{
  "dataset": "microscope photos of single blood and bone marrow cells",
  "train_examples": 48542,
  "activation": "gelu",
  "kernel_size": 7,
  "init": "torch_default",
  "optimizer": "adamw",
  "beta2": 0.98,
  "batch_size": 128,
  "epochs": 63.8,
  "lr_schedule": "cosine",
  "final_lr_fraction": 0
}
Rows from block 5 of a small image classifier, named by matrix and row number. Rows with one number belong to one neuron. Each number is 200 + 20 x the weight over its row's rms, rounded and kept within 0 to 999. All counts start at 0.
Before each neuron's rows are labels from the 100 images, of 14976, where the neuron reaches its highest value: "strongest on" is what is common among them. Only what is clearly more common there than usual is listed. The data: microscope photos of single blood and bone marrow cells.
# fc1: MLP up (model.blocks.5.mlp.fc1.weight, 640x160), inputs 108-159
# fc2: MLP down (model.blocks.5.mlp.fc2.weight, 160x640, transposed), outputs 108-159

strongest on: cell type: myeloblast
fc1.435,206,247,183,225,209,203,219,181,215,184,201,221,232,201,205,210,178,219,190,161,195,176,215,190,153,202,180,235,215,169,187,202,197,205,210,201,201,231,181,200,180,180,189,170,250,202,201,168,205,211,210,174
fc2.435,200,214,224,213,201,192,196,220,158,191,189,213,186,204,216,175,174,214,180,171,188,145,198,194,201,191,195,191,202,200,189,188,182,218,198,195,182,165,203,185,213,184,206,181,220,191,200,202,227,204,156,201

strongest on: cell type: segmented neutrophil
fc1.515,214,173,222,181,196,226,205,175,209,191,213,190,204,205,236,215,211,205,195,204,206,204,202,186,201,221,199,199,198,191,158,199,186,200,203,199,183,249,195,214,200,187,161,194,204,189,225,185,205,233,190,231
fc2.515,183,210,197,200,190,181,198,201,180,169,215,197,192,229,207,186,172,206,197,245,198,205,195,224,218,194,217,226,178,205,199,217,176,188,204,215,200,184,214,268,211,203,180,193,220,201,201,219,209,196,195,203

strongest on: cell type: artefact
fc1.52,256,200,196,224,170,205,222,185,213,151,200,229,235,200,201,205,200,173,209,216,162,208,170,246,192,204,193,199,239,183,204,177,200,187,207,211,215,202,177,202,205,189,228,198,197,202,252,198,201,213,208,210
fc2.52,155,172,194,250,196,219,198,174,168,155,235,198,202,214,237,186,195,220,192,221,216,180,204,209,195,214,224,222,177,186,186,199,198,180,199,196,214,212,165,190,222,213,239,182,201,195,184,198,171,174,214,175

strongest on: cell type: promyelocyte
fc1.199,178,209,218,180,165,218,222,164,223,211,258,195,200,178,192,192,206,155,207,137,192,217,178,210,221,205,200,195,194,194,203,164,218,203,229,223,184,233,184,211,189,186,198,181,166,205,251,218,225,202,188,211
fc2.199,201,188,190,174,200,196,211,174,183,207,184,194,259,189,202,226,224,215,199,181,218,182,209,212,198,222,169,240,208,199,197,212,217,201,201,236,184,217,182,168,191,204,212,188,210,202,191,211,188,202,208,201

strongest on: cell type: promyelocyte
fc1.1,169,196,197,193,146,210,215,175,193,178,195,199,213,199,168,192,229,202,214,168,213,220,189,224,202,180,199,185,181,164,232,170,202,191,209,211,186,219,168,232,186,220,203,208,165,179,255,212,248,224,185,230
fc2.1,202,218,222,208,208,211,207,198,199,215,201,203,227,155,207,234,185,217,209,199,195,188,200,176,185,201,192,186,191,182,184,182,185,223,216,207,202,203,211,168,193,188,267,202,200,205,200,196,182,208,192,203

strongest on: cell type: blast
fc1.88,199,227,268,191,189,202,218,202,213,167,208,197,197,177,196,183,188,185,208,196,198,177,194,191,246,210,164,211,211,191,213,206,172,204,196,208,205,242,159,221,227,163,160,220,255,166,198,154,191,200,194,224
fc2.88,191,190,232,202,201,202,223,210,130,187,173,202,177,195,195,191,225,201,193,195,212,202,191,211,201,175,195,168,196,202,191,164,190,238,190,205,181,199,210,197,196,210,199,221,194,228,205,203,205,193,169,236

strongest on: cell type: proerythroblast
fc1.180,198,186,192,201,194,213,189,202,234,188,218,228,165,204,183,202,185,154,244,233,201,194,200,206,211,175,218,247,232,208,194,175,168,180,236,203,200,192,184,214,194,203,170,194,211,221,197,208,218,185,215,236
fc2.180,173,178,217,232,196,202,223,218,140,163,198,182,221,195,240,214,212,209,174,212,220,187,204,201,193,214,184,198,209,227,180,193,205,200,190,232,230,217,226,216,203,184,179,203,207,199,165,188,145,165,223,225

strongest on: cell type: lymphocyte
fc1.564,155,205,201,225,223,161,224,235,192,205,221,191,188,228,216,196,209,186,230,200,201,192,222,182,205,218,204,203,220,215,207,159,173,163,240,204,180,195,178,212,208,182,199,150,185,199,176,191,192,204,185,195
fc2.564,202,225,211,181,167,182,173,176,220,184,228,208,185,197,188,201,186,168,220,214,202,208,210,210,187,203,207,194,180,202,198,205,210,218,208,197,191,184,260,198,255,200,197,212,191,199,154,202,217,198,200,242

strongest on: smear: peripheral blood
fc1.545,213,207,195,195,169,197,161,189,193,203,181,208,195,216,191,181,203,193,191,184,184,216,211,208,223,211,193,183,199,211,187,263,225,172,196,229,207,189,207,169,175,183,201,189,179,219,197,178,242,179,198,199
fc2.545,204,160,206,207,194,218,208,203,236,213,217,184,201,198,206,218,196,236,185,223,214,201,204,175,193,173,205,167,216,172,187,204,187,187,200,151,249,217,174,207,210,212,198,221,195,215,187,205,171,225,194,201

strongest on: cell type: erythroblast
fc1.455,179,216,201,220,195,196,217,194,208,199,227,217,194,224,175,212,156,212,225,193,214,165,195,196,194,175,225,222,193,223,215,192,209,191,227,205,201,198,191,174,198,225,206,204,204,233,175,175,176,220,207,158
fc2.455,223,196,162,189,208,203,171,199,207,204,189,232,200,214,207,163,185,175,236,225,225,225,173,200,235,222,247,212,217,199,206,237,155,204,199,202,197,177,199,195,202,176,216,195,219,198,187,179,229,197,199,186

strongest on: cell type: eosinophil
fc1.330,182,244,217,214,198,206,199,180,221,206,232,204,208,183,133,212,201,203,188,178,227,177,172,237,196,195,188,209,248,182,175,197,191,207,186,217,220,194,198,226,210,200,165,203,225,183,217,207,186,198,200,199
fc2.330,239,241,192,174,199,200,227,209,221,203,195,200,214,210,142,203,168,199,200,198,196,218,202,204,199,192,180,197,176,230,203,204,187,208,202,225,189,219,193,180,197,231,196,200,179,206,210,208,245,215,190,189

strongest on: cell type: promyelocyte
fc1.370,178,190,193,202,199,193,235,190,199,199,202,191,213,182,159,206,184,192,199,194,217,196,223,210,204,209,200,182,173,198,200,165,172,191,210,235,201,237,169,213,247,187,203,196,174,216,225,181,187,229,197,199
fc2.370,211,205,250,219,200,209,201,160,198,212,221,174,150,213,201,205,219,186,191,189,143,194,209,195,200,207,204,200,194,210,181,204,215,201,198,193,183,202,201,196,202,151,206,208,184,232,203,209,184,190,222,206

strongest on: cell type: promyelocyte
fc1.595,198,186,173,159,163,201,203,194,182,175,202,194,253,193,202,193,194,178,225,209,211,226,207,219,215,196,200,222,182,236,167,176,216,228,228,184,192,229,199,216,230,245,224,179,203,242,233,138,205,204,189,195
fc2.595,190,201,219,201,227,212,225,195,218,205,206,178,203,192,195,208,162,225,211,237,191,200,179,192,209,185,223,194,200,221,218,187,171,200,201,205,194,204,199,187,201,201,174,213,199,224,206,215,223,177,217,181

strongest on: cell type: myeloblast
fc1.497,187,199,166,199,187,181,204,203,253,193,224,210,203,208,204,200,194,223,200,176,197,184,199,201,201,224,201,201,214,215,193,205,194,225,194,207,187,208,200,201,183,201,188,182,202,203,190,195,229,212,196,210
fc2.497,188,175,208,211,199,211,257,215,190,196,179,158,174,230,184,190,202,213,176,192,217,160,180,163,211,190,177,181,196,183,196,184,216,208,205,178,194,206,140,215,186,196,181,197,228,221,200,223,199,244,180,180

strongest on: cell type: blast
fc1.43,209,212,185,203,207,201,202,184,223,206,201,221,216,192,231,223,147,222,195,201,205,202,225,219,177,192,177,219,208,210,201,218,226,210,188,209,218,196,184,206,165,190,185,159,215,199,207,159,228,209,193,155
fc2.43,185,235,219,217,207,200,213,195,205,179,200,197,183,219,211,191,205,247,209,186,160,181,175,224,199,198,197,172,200,203,208,183,195,194,196,207,190,161,179,202,199,145,177,167,212,193,215,209,211,202,191,177

strongest on: cell type: band neutrophil
fc1.121,214,204,181,194,199,226,217,195,206,191,217,217,185,212,201,219,193,197,174,186,187,203,189,187,204,257,199,233,207,168,197,197,227,187,202,190,192,218,199,210,199,200,204,184,212,194,257,204,230,219,202,244
fc2.121,188,193,216,174,205,191,181,160,196,189,217,219,195,182,216,174,222,214,203,189,228,177,217,213,215,196,218,259,198,188,216,200,189,196,180,183,193,207,195,200,205,207,172,174,220,198,227,207,199,195,201,198

strongest on: cell type: blast
fc1.634,212,248,198,188,200,185,209,194,240,179,195,234,204,203,206,199,151,215,198,163,196,194,201,191,196,205,171,226,199,193,187,224,211,202,193,210,223,218,202,229,180,171,181,202,229,201,204,161,199,214,205,193
fc2.634,200,189,226,200,196,217,225,208,188,181,165,194,184,200,200,191,212,203,192,157,207,155,192,202,192,192,189,183,206,191,179,158,198,212,185,207,151,197,185,198,193,183,191,178,219,207,200,198,229,221,148,196

strongest on: cell type: eosinophil
fc1.439,197,230,221,236,163,197,223,168,212,183,245,190,199,207,138,204,195,192,198,185,191,198,198,196,184,213,197,253,202,165,156,182,194,200,230,198,197,225,189,189,186,203,198,190,186,193,211,199,201,203,200,226
fc2.439,209,211,210,196,202,202,211,233,173,187,183,214,214,218,205,192,148,263,199,195,217,198,201,235,208,189,193,229,196,212,210,187,193,183,150,216,202,175,211,191,204,224,182,171,211,168,232,198,246,189,189,222

strongest on: cell type: plasma cell
fc1.611,261,174,186,210,171,198,180,206,187,204,180,205,216,207,198,236,192,204,201,199,195,235,170,195,206,205,185,214,214,205,194,177,203,210,204,208,199,196,200,220,193,213,203,146,222,200,197,190,171,207,205,249
fc2.611,200,211,188,193,210,173,219,219,187,200,171,174,205,199,217,203,155,168,213,221,207,186,190,168,226,205,197,185,215,223,231,196,186,207,193,205,188,144,217,201,174,232,183,200,220,192,243,219,216,161,222,173

strongest on: cell type: lymphocyte
fc1.189,182,195,203,191,228,182,245,209,206,158,213,220,199,185,214,227,199,200,202,196,214,183,186,178,199,213,195,196,195,237,202,170,197,205,201,165,185,216,195,223,196,193,201,206,174,204,190,187,197,210,202,198
fc2.189,219,206,200,201,189,198,153,144,201,210,203,218,195,199,200,211,194,152,225,199,203,225,213,223,192,215,219,192,188,208,187,236,198,202,189,214,184,193,239,209,220,156,208,209,190,221,183,188,195,191,223,239

strongest on: cell type: blast
fc1.295,179,184,229,229,179,197,207,202,229,162,202,163,217,159,196,202,189,212,210,194,204,177,169,192,195,236,186,210,188,208,202,191,204,215,188,169,220,215,189,230,213,168,188,205,235,194,228,172,192,223,209,190
fc2.295,198,199,201,197,186,209,196,187,167,201,171,198,170,181,175,214,211,172,204,188,228,202,195,202,174,183,176,161,200,206,178,202,172,253,196,202,173,203,211,204,198,200,206,221,173,222,182,206,199,201,168,230

strongest on: cell type: segmented neutrophil
fc1.596,165,163,223,189,183,197,228,208,206,162,200,188,132,170,201,200,200,209,196,199,203,196,200,200,205,233,196,197,197,177,180,219,156,164,191,198,225,192,193,197,217,222,170,206,199,193,197,137,244,232,189,183
fc2.596,222,196,214,225,217,227,204,219,234,200,213,202,191,200,201,201,181,248,170,204,200,217,191,205,198,198,208,193,223,195,203,178,212,205,201,216,235,228,239,218,211,189,199,224,193,206,231,186,170,201,206,229

strongest on: cell type: promyelocyte
fc1.72,185,198,229,202,212,197,199,204,200,208,228,202,198,197,212,210,162,205,202,177,202,178,235,225,223,207,223,231,202,200,204,234,193,199,196,223,195,194,195,188,210,140,183,157,207,159,201,214,181,201,188,202
fc2.72,197,188,192,225,194,186,245,205,181,200,207,203,218,208,211,216,201,213,224,198,197,187,199,182,188,195,243,180,186,162,216,177,202,190,211,195,217,199,206,186,201,194,212,206,193,160,203,218,153,176,227,178

strongest on: cell type: artefact
fc1.92,195,197,220,237,205,169,203,199,197,161,189,206,174,184,218,195,245,181,195,235,221,233,222,200,182,200,192,199,197,191,200,219,146,195,220,210,201,197,209,199,230,176,179,184,216,202,187,162,222,235,182,204
fc2.92,201,206,200,194,215,184,168,197,238,195,236,188,193,194,206,162,183,212,192,207,194,240,189,210,207,192,187,208,201,194,227,205,208,190,198,200,238,197,209,218,205,212,190,191,209,195,205,199,168,199,205,192

strongest on: cell type: lymphocyte
fc1.316,207,204,205,200,174,186,193,202,240,187,195,236,181,204,184,217,181,176,199,156,206,227,186,232,201,214,178,214,223,218,196,180,185,199,214,221,232,211,189,207,192,171,214,184,222,218,240,187,191,201,202,192
fc2.316,204,198,201,206,197,240,217,204,187,150,214,205,174,204,191,195,250,203,191,140,205,139,200,197,183,198,191,191,208,172,176,162,217,211,209,201,191,223,202,201,199,220,231,181,175,175,202,188,179,230,187,202

strongest on: cell type: promyelocyte
fc1.135,197,204,224,197,217,211,213,180,215,191,206,197,217,172,169,200,165,212,220,187,217,188,204,215,218,211,189,199,178,206,196,202,195,174,204,239,209,216,206,199,223,188,206,171,217,229,211,192,187,240,203,205
fc2.135,212,228,231,206,187,180,203,176,177,214,198,155,190,194,200,223,198,163,204,196,171,186,209,191,202,200,132,204,196,229,200,196,205,237,210,211,157,203,206,195,201,189,194,198,199,212,217,195,186,198,207,223

strongest on: cell type: band neutrophil
fc1.276,199,196,201,200,169,248,192,187,198,207,203,203,199,208,194,195,196,210,163,167,200,186,161,192,194,235,231,265,199,199,191,203,196,203,201,208,196,212,205,192,173,174,214,145,196,193,243,206,218,214,177,216
fc2.276,199,185,197,206,223,172,208,191,171,204,214,199,220,197,215,202,210,247,223,176,198,172,199,201,202,188,211,228,200,180,223,188,217,193,187,195,181,209,194,170,189,211,188,183,209,187,214,225,166,180,226,200

strongest on: smear: peripheral blood; cell type: myeloblast
fc1.345,229,142,174,189,179,200,219,208,200,194,203,205,181,199,200,195,215,189,233,199,242,221,201,196,194,200,213,195,177,222,196,185,197,196,226,191,217,198,172,225,201,199,200,176,154,215,211,222,243,237,185,228
fc2.345,199,201,221,197,223,224,198,196,194,213,217,214,210,193,161,189,228,189,175,173,209,201,204,205,206,201,183,181,211,211,200,174,198,218,204,216,181,190,200,166,199,173,211,216,175,204,194,190,217,210,120,233

strongest on: cell type: promyelocyte
fc1.375,231,203,189,177,165,203,210,181,221,193,217,196,217,203,151,204,177,173,192,187,250,227,189,181,190,217,200,204,184,221,211,181,199,174,221,213,204,185,231,196,228,203,211,167,194,254,229,180,191,210,205,205
fc2.375,211,201,214,181,207,209,196,186,218,199,202,187,116,218,199,178,195,179,203,199,193,200,174,180,263,200,195,193,218,198,181,208,180,204,202,190,187,195,191,192,175,186,195,203,193,206,251,213,229,201,201,195

strongest on: cell type: artefact
fc1.558,200,200,198,166,166,217,222,205,202,158,183,226,187,206,177,213,197,200,209,155,174,196,185,191,195,222,209,205,187,197,204,216,203,135,198,230,177,201,174,231,204,232,158,203,164,225,219,185,195,224,180,198
fc2.558,235,190,198,174,186,189,210,200,240,185,195,218,204,151,194,238,211,203,201,199,227,139,225,199,163,187,192,201,210,169,208,182,197,194,183,193,200,191,191,207,193,200,202,200,214,189,227,182,212,244,168,200

strongest on: cell type: myeloblast
fc1.57,228,206,153,189,161,192,261,179,173,202,255,198,193,218,188,204,223,203,203,212,202,230,200,198,192,210,247,202,205,201,201,178,181,185,241,197,192,182,196,219,199,203,200,196,172,197,212,202,214,207,189,224
fc2.57,202,185,206,198,173,214,205,194,201,185,177,201,198,217,166,182,219,180,195,197,171,201,201,200,177,178,216,142,192,177,171,197,205,219,239,199,171,199,161,233,207,163,193,234,185,206,193,198,206,256,141,201

strongest on: cell type: promyelocyte
fc1.299,211,221,146,225,190,221,223,197,195,143,216,200,201,221,170,205,202,203,192,194,193,181,197,189,195,220,218,245,205,212,186,198,188,184,213,206,199,191,202,217,185,200,182,198,203,205,217,183,220,203,180,230
fc2.299,184,193,239,187,182,205,225,203,189,194,187,199,220,195,196,199,206,251,190,157,211,222,200,213,182,142,221,198,203,173,200,176,183,207,194,179,215,222,173,190,198,191,209,190,190,192,207,193,182,223,165,195

strongest on: smear: peripheral blood; cell type: myeloblast
fc1.122,185,191,204,198,198,239,214,200,202,205,198,210,184,206,173,200,209,182,206,148,193,201,195,184,188,198,203,211,185,205,231,213,246,191,183,242,177,183,178,202,201,176,158,199,187,235,197,187,208,200,158,198
fc2.122,252,207,191,196,196,179,224,206,202,222,197,205,211,197,191,257,252,235,210,198,176,177,199,193,177,199,178,187,202,197,202,199,219,193,199,188,186,185,189,213,167,163,195,178,218,214,207,202,179,206,203,211

strongest on: cell type: blast
fc1.317,233,178,217,212,192,207,203,157,208,201,215,203,150,132,178,161,198,218,197,183,209,207,170,209,203,226,176,196,209,197,179,192,196,208,197,253,188,212,201,195,220,234,213,212,173,221,219,189,171,197,183,203
fc2.317,192,181,195,192,228,210,202,178,207,200,172,168,210,195,214,183,200,168,173,187,205,227,191,182,216,210,194,175,215,196,160,234,177,205,211,202,196,211,165,200,165,210,213,203,207,244,200,227,195,196,216,185

strongest on: cell type: erythroblast
fc1.251,208,216,211,232,196,228,204,194,174,180,195,214,159,214,194,209,197,242,194,195,198,208,206,205,227,198,204,227,243,211,217,198,155,197,206,198,237,198,184,198,171,203,194,171,219,198,179,186,206,200,199,268
fc2.251,198,203,220,238,197,147,198,211,201,197,234,201,202,186,237,212,197,200,177,211,201,185,212,206,190,223,201,248,192,214,205,203,249,193,215,157,217,217,215,193,225,196,231,198,180,168,197,197,178,200,208,202

strongest on: smear: peripheral blood; cell type: eosinophil
fc1.527,188,194,204,215,192,205,240,206,220,200,218,183,198,188,176,200,190,191,202,176,188,186,211,194,203,152,198,211,178,208,199,193,190,209,238,209,212,201,210,203,200,195,176,204,183,190,172,182,202,205,187,183
fc2.527,197,181,159,162,232,217,195,194,228,199,171,214,227,199,219,149,214,196,196,183,226,225,183,204,228,208,212,209,201,198,179,199,207,166,190,192,238,198,148,161,184,204,198,205,248,195,208,201,231,223,170,155

strongest on: cell type: blast
fc1.198,199,171,197,211,205,226,198,190,205,200,193,214,212,208,202,191,172,205,226,192,190,188,214,215,198,185,205,224,235,214,198,214,193,188,194,204,190,217,184,182,216,214,212,187,216,215,173,184,186,189,213,208
fc2.198,210,157,170,207,159,198,209,198,167,187,180,217,243,205,219,157,198,215,167,222,220,190,218,203,185,206,198,191,181,202,189,236,202,214,231,196,201,188,198,211,219,180,193,211,225,213,203,185,189,199,188,209

strongest on: cell type: artefact
fc1.114,197,204,199,207,208,211,213,149,167,201,205,196,234,178,180,200,229,203,210,206,188,188,198,195,200,205,255,195,254,199,163,181,180,178,210,199,191,158,194,197,228,199,229,197,192,179,197,161,211,212,195,179
fc2.114,205,162,223,210,201,198,195,194,208,177,257,193,183,205,199,179,244,213,139,201,187,220,198,191,200,178,230,189,159,185,177,202,219,182,230,185,233,238,182,211,194,192,246,224,164,214,177,185,181,215,198,205

strongest on: cell type: plasma cell
fc1.175,225,194,209,204,170,214,201,185,237,192,223,204,193,215,191,219,195,166,209,204,198,203,208,200,169,207,175,192,166,164,230,164,196,194,209,226,196,244,194,254,244,180,214,161,228,214,206,206,245,200,194,218
fc2.175,159,211,251,237,199,196,224,164,183,187,236,206,173,182,200,212,201,205,171,192,169,202,209,200,214,189,204,203,195,203,195,173,196,233,206,178,217,207,222,212,233,201,202,204,181,189,205,212,177,170,194,207

strongest on: smear: peripheral blood
fc1.258,188,197,191,190,203,216,239,157,204,220,226,175,192,180,180,200,203,187,204,200,200,235,208,192,194,230,243,201,210,189,183,202,203,214,201,236,203,208,202,204,183,194,207,190,154,203,172,169,220,221,184,210
fc2.258,246,179,201,199,201,172,213,196,200,205,203,171,225,196,210,187,191,211,206,203,203,208,164,201,199,179,200,147,208,183,196,202,179,197,213,182,184,171,183,218,172,128,190,220,205,204,218,235,170,217,200,191

strongest on: cell type: segmented neutrophil
fc1.544,211,185,233,198,199,201,205,165,196,186,198,188,175,168,218,235,164,247,182,214,192,204,182,202,203,197,155,207,222,173,189,194,201,208,208,202,223,209,213,207,186,208,184,178,214,183,215,197,201,202,191,194
fc2.544,184,212,198,197,212,190,204,200,199,172,205,203,181,241,203,178,208,221,210,210,165,193,194,198,212,212,231,187,196,199,207,200,190,194,206,228,195,171,191,239,165,200,201,181,209,204,214,233,234,197,198,141