config.yaml
norm: "layernorm"
mlp_ratio: 4
depths: [2, 5, 5]
lr: 0.0011
beta1: 0.9
beta2: 0.98
grad_clip: 1.0
steps: 24200
weight_decay: 0.2
Rows from block 8 of a small image classifier, named by matrix and row number. Rows with one number belong to one neuron. Each number is 128 + 24 x the weight over its row's rms, rounded and kept within 0 to 255. All counts start at 0. Numbers have three digits each. After the name is the row's rms in percent of the matrix's.
After each neuron's rows are labels from the 100 images, of 14976, where the neuron reaches its highest value: "strongest on" is what is common among them. Only what is clearly more common there than usual is listed. The data: microscope photos of single blood and bone marrow cells. In brackets: how many of the 100.
# fc1: MLP up (model.blocks.8.mlp.fc1.weight, 1280x320), inputs 240-319
# fc2: MLP down (model.blocks.8.mlp.fc2.weight, 320x1280, transposed), outputs 240-319

fc1.21 101:107110148123143147139111110134120125134119123204119103134119215145088081127135131121133126139095100139107153163089119094066123067138152133110094137136137105128152146120167145142133160127127126128091141121172128139119116121125167118135102123
fc2.21 117:126162093128118137120134111187144121096095122149094128117136112127121137129117122163119117119116104121145124128130105095192124138154090182092121106131150165126109133142189125078093118124154096123128115129175134140156134133126164110144128103
strongest on: cell type: plasma cell (44)

fc1.328 103:133093145133166099130134111129100128162102129152125119123120137139125144113152090103164104120112164159175180167078093148112135137149139126150142082083144098145129108152145132133130126129151157121142086107126085164185112115133093128131162129
fc2.328 110:101096111100097119139119131126130115125104141128109150125142146157134110154156151127130158094157135086137148118107172123131109112117192105115080125186173098129162148106148113130120110121169095182102124143163086095141129135112081091137133118
strongest on: cell type: promyelocyte (47)

fc1.658 099:128169121130139132095138105161124140127092119123130143134130145138101046115090085138132127132072164132133129133122094106042079080119107131157142127168112127109161126124172118131104131173124150141112141149139114148147104097095100165149128086
fc2.658 108:182136115102102147158127123135123130109127110155134139152116099100132148127106122165112121122128147118195143084135111099213118152154106125133162104089105131143116134130175091098090109150105137123139140166128117166154138158164131116109136117
strongest on: cell type: plasma cell (27)

fc1.112 095:149193099171103124120140071100141141141050088119127128152152099094099027153113149130114106126121106129133126142123146142128120140118092163138124125132087137102183140112139114156109118111127177160148133125094135138101088094095182118130137114
fc2.112 101:130148118177124090163163108110138103163123121114112116080169067127114140130110143088136128149136129142098146096147117115150147130068106113057136125095074170143125133154137094113122135081147105114160159132162127148108188150153097141109133178
strongest on: cell type: plasma cell (46); cell type: erythroblast (35)

fc1.593 103:122104100118121128110170124143128125124128098134195141095174125167134175135118160111137105155164097130170114142179091128124107144062116135127141135097116116118135128120098101121088081110127129107092169128063110123144127150122098085125163130
fc2.593 132:117152091158108128129130122166132157122107130152111096114130130144109153131132120130116105111123134125128159106117129043185151112145112197095083141108084143084070156143185119110125129145128115171096161106144127121122133132127136111138118106
strongest on: cell type: plasma cell (76)

fc1.99 095:118080132124087129124130137144118092098126110136108103186151136129075125120091120126171136137145116137075109176148145126168115149098130112102107114087102159089133133121096108165130135129087123125158163138120117131154123150174152124094106134
fc2.99 086:122159084111142149129127127078104123114129099080155134169122140150145140169198130107131127078130124112110131120123117143132166114144115128134102163165098096129131144163132111124133125158134127132115134127128194131127155124125132140125125108
strongest on: cell type: segmented neutrophil (42)

fc1.373 105:108114134149120136141134075113128131149111085126142103079118117129129129141131138148124107186137125108151160128108127137129134061128148144136165098144106128128116141124126110123101158115115138119164169127111098101139124141117130118136176124
fc2.373 110:096064130136140085112182117135103073171137053119118165121160117090115109130145140128124126110155098141142159077147138123153118171111117091096121104139153151132117145139127128123086114137125114094117166141153120128170182127133121117141153115
strongest on: cell type: promyelocyte (55)

fc1.528 103:128100127156150113119137091134110120174130129123090129151118163141133135094111143114183123122093146184114127145112129091077130164130147101094152127127167118121135132114146100120118131112124118154086128145147125130161139073127124081117148103
fc2.528 096:116129070151059132127110135150157152115112103145115123120138100136132122118173129136149130092123132126147150117136196083224124136121137135119130113130130103122114118100175126080130132124130140129127127125098130133131159169141161126123143105
strongest on: cell type: promyelocyte (69)

fc1.193 098:120113122126105112141180131122132127094128110131141126135148121123125134130138127132140063147150140101120099109168094119167143184142099166103120123120103125103146115127125096130120140139108114124140142156083108205093087116110147133146170148
fc2.193 098:120128073121126134138115107155121139121145166157094182078086170117110111139115137112173158118135156102106123110095086109121113114128077132121143119127130119153127126157135102130137101181136135127124112093146162130133128104128064135172128127
strongest on: cell type: segmented neutrophil (74); smear: peripheral blood (52)

fc1.287 095:128102122150161086130117099166117091143087159151107101120119158088128095128127152091163130109110128118129113138106157130118106141159148122081147090126126101145157115118117134171163137148131123119108157115140135103168053108085153122086093119
fc2.287 094:124149121155106130118106118174132149120081113093075107092184100131147125155127173166133148107128094142109122113098144096154143130140127148119112139127145157135145135156137132131171114141128128165126184119158091094104162159154126083113154127
strongest on: cell type: plasma cell (32)

fc1.395 102:112135107132174133152094128123138128139094129126125087099109127126115128132116156171131103163142143152137123135084098143134152106135166160135194096135135132123099141129039136131107107140089175141156128075150102149104124148098116135116150137
fc2.395 117:120061120148169100152132130127117126148138122124161124111096120109095127087156195110120130168159126131108127136124126166114088155118130121104130142103136157120141128142127109148075130121128105095140157159074143139104163131140135108065131160
strongest on: cell type: segmented neutrophil (44)

fc1.143 097:131127103168141173127126105125109134136093111181130136103130186113110055131142106124128131126107120146138138143081136099093111095122132158123173132116120095126173099103142096151134125125134146099122122118121128125111126134097125125132095125
fc2.143 112:127167103169093121132130117153152126143101100141091102104126087124133146142104123129120116128102118132136116122124104106167122138121093145112140128059136167136109116181154113101083135113141101136102109139141114133129127156115133112115150115
strongest on: cell type: plasma cell (69)

fc1.520 093:127120144139150145118147152110125136115110103127146094123158159089093092120143131173154087137122065115132144154123100092139135097159132139126152102093104102119174105096187111135148154134148143110101115130130115113131116161126135112159125103
fc2.520 077:172105110098107135121078127177135098125129129122125139101114128127137122130099123153136111174140113127122138141085128133131129133126115106136175105094120095131106139171108125126124133181126165135141127125141128145145117119196165126128142114
strongest on: cell type: segmented neutrophil (67)

fc1.554 098:128123124105094123118134156133129080107132144142164152124164132143127158123129121117134084158117140126154132139149110140135111129071105116123135130110129151136172149132061095124078074067135105108119159115106087126150117150130114097162182158
fc2.554 108:129160112187129128117151111130097144135111115138159107138133107116112171124142111126134080136148151143120121104151135086176139124161097191107106151144080172127071137128162131150119154186115102130104178137154156132120151103147133075109090111
strongest on: cell type: plasma cell (87)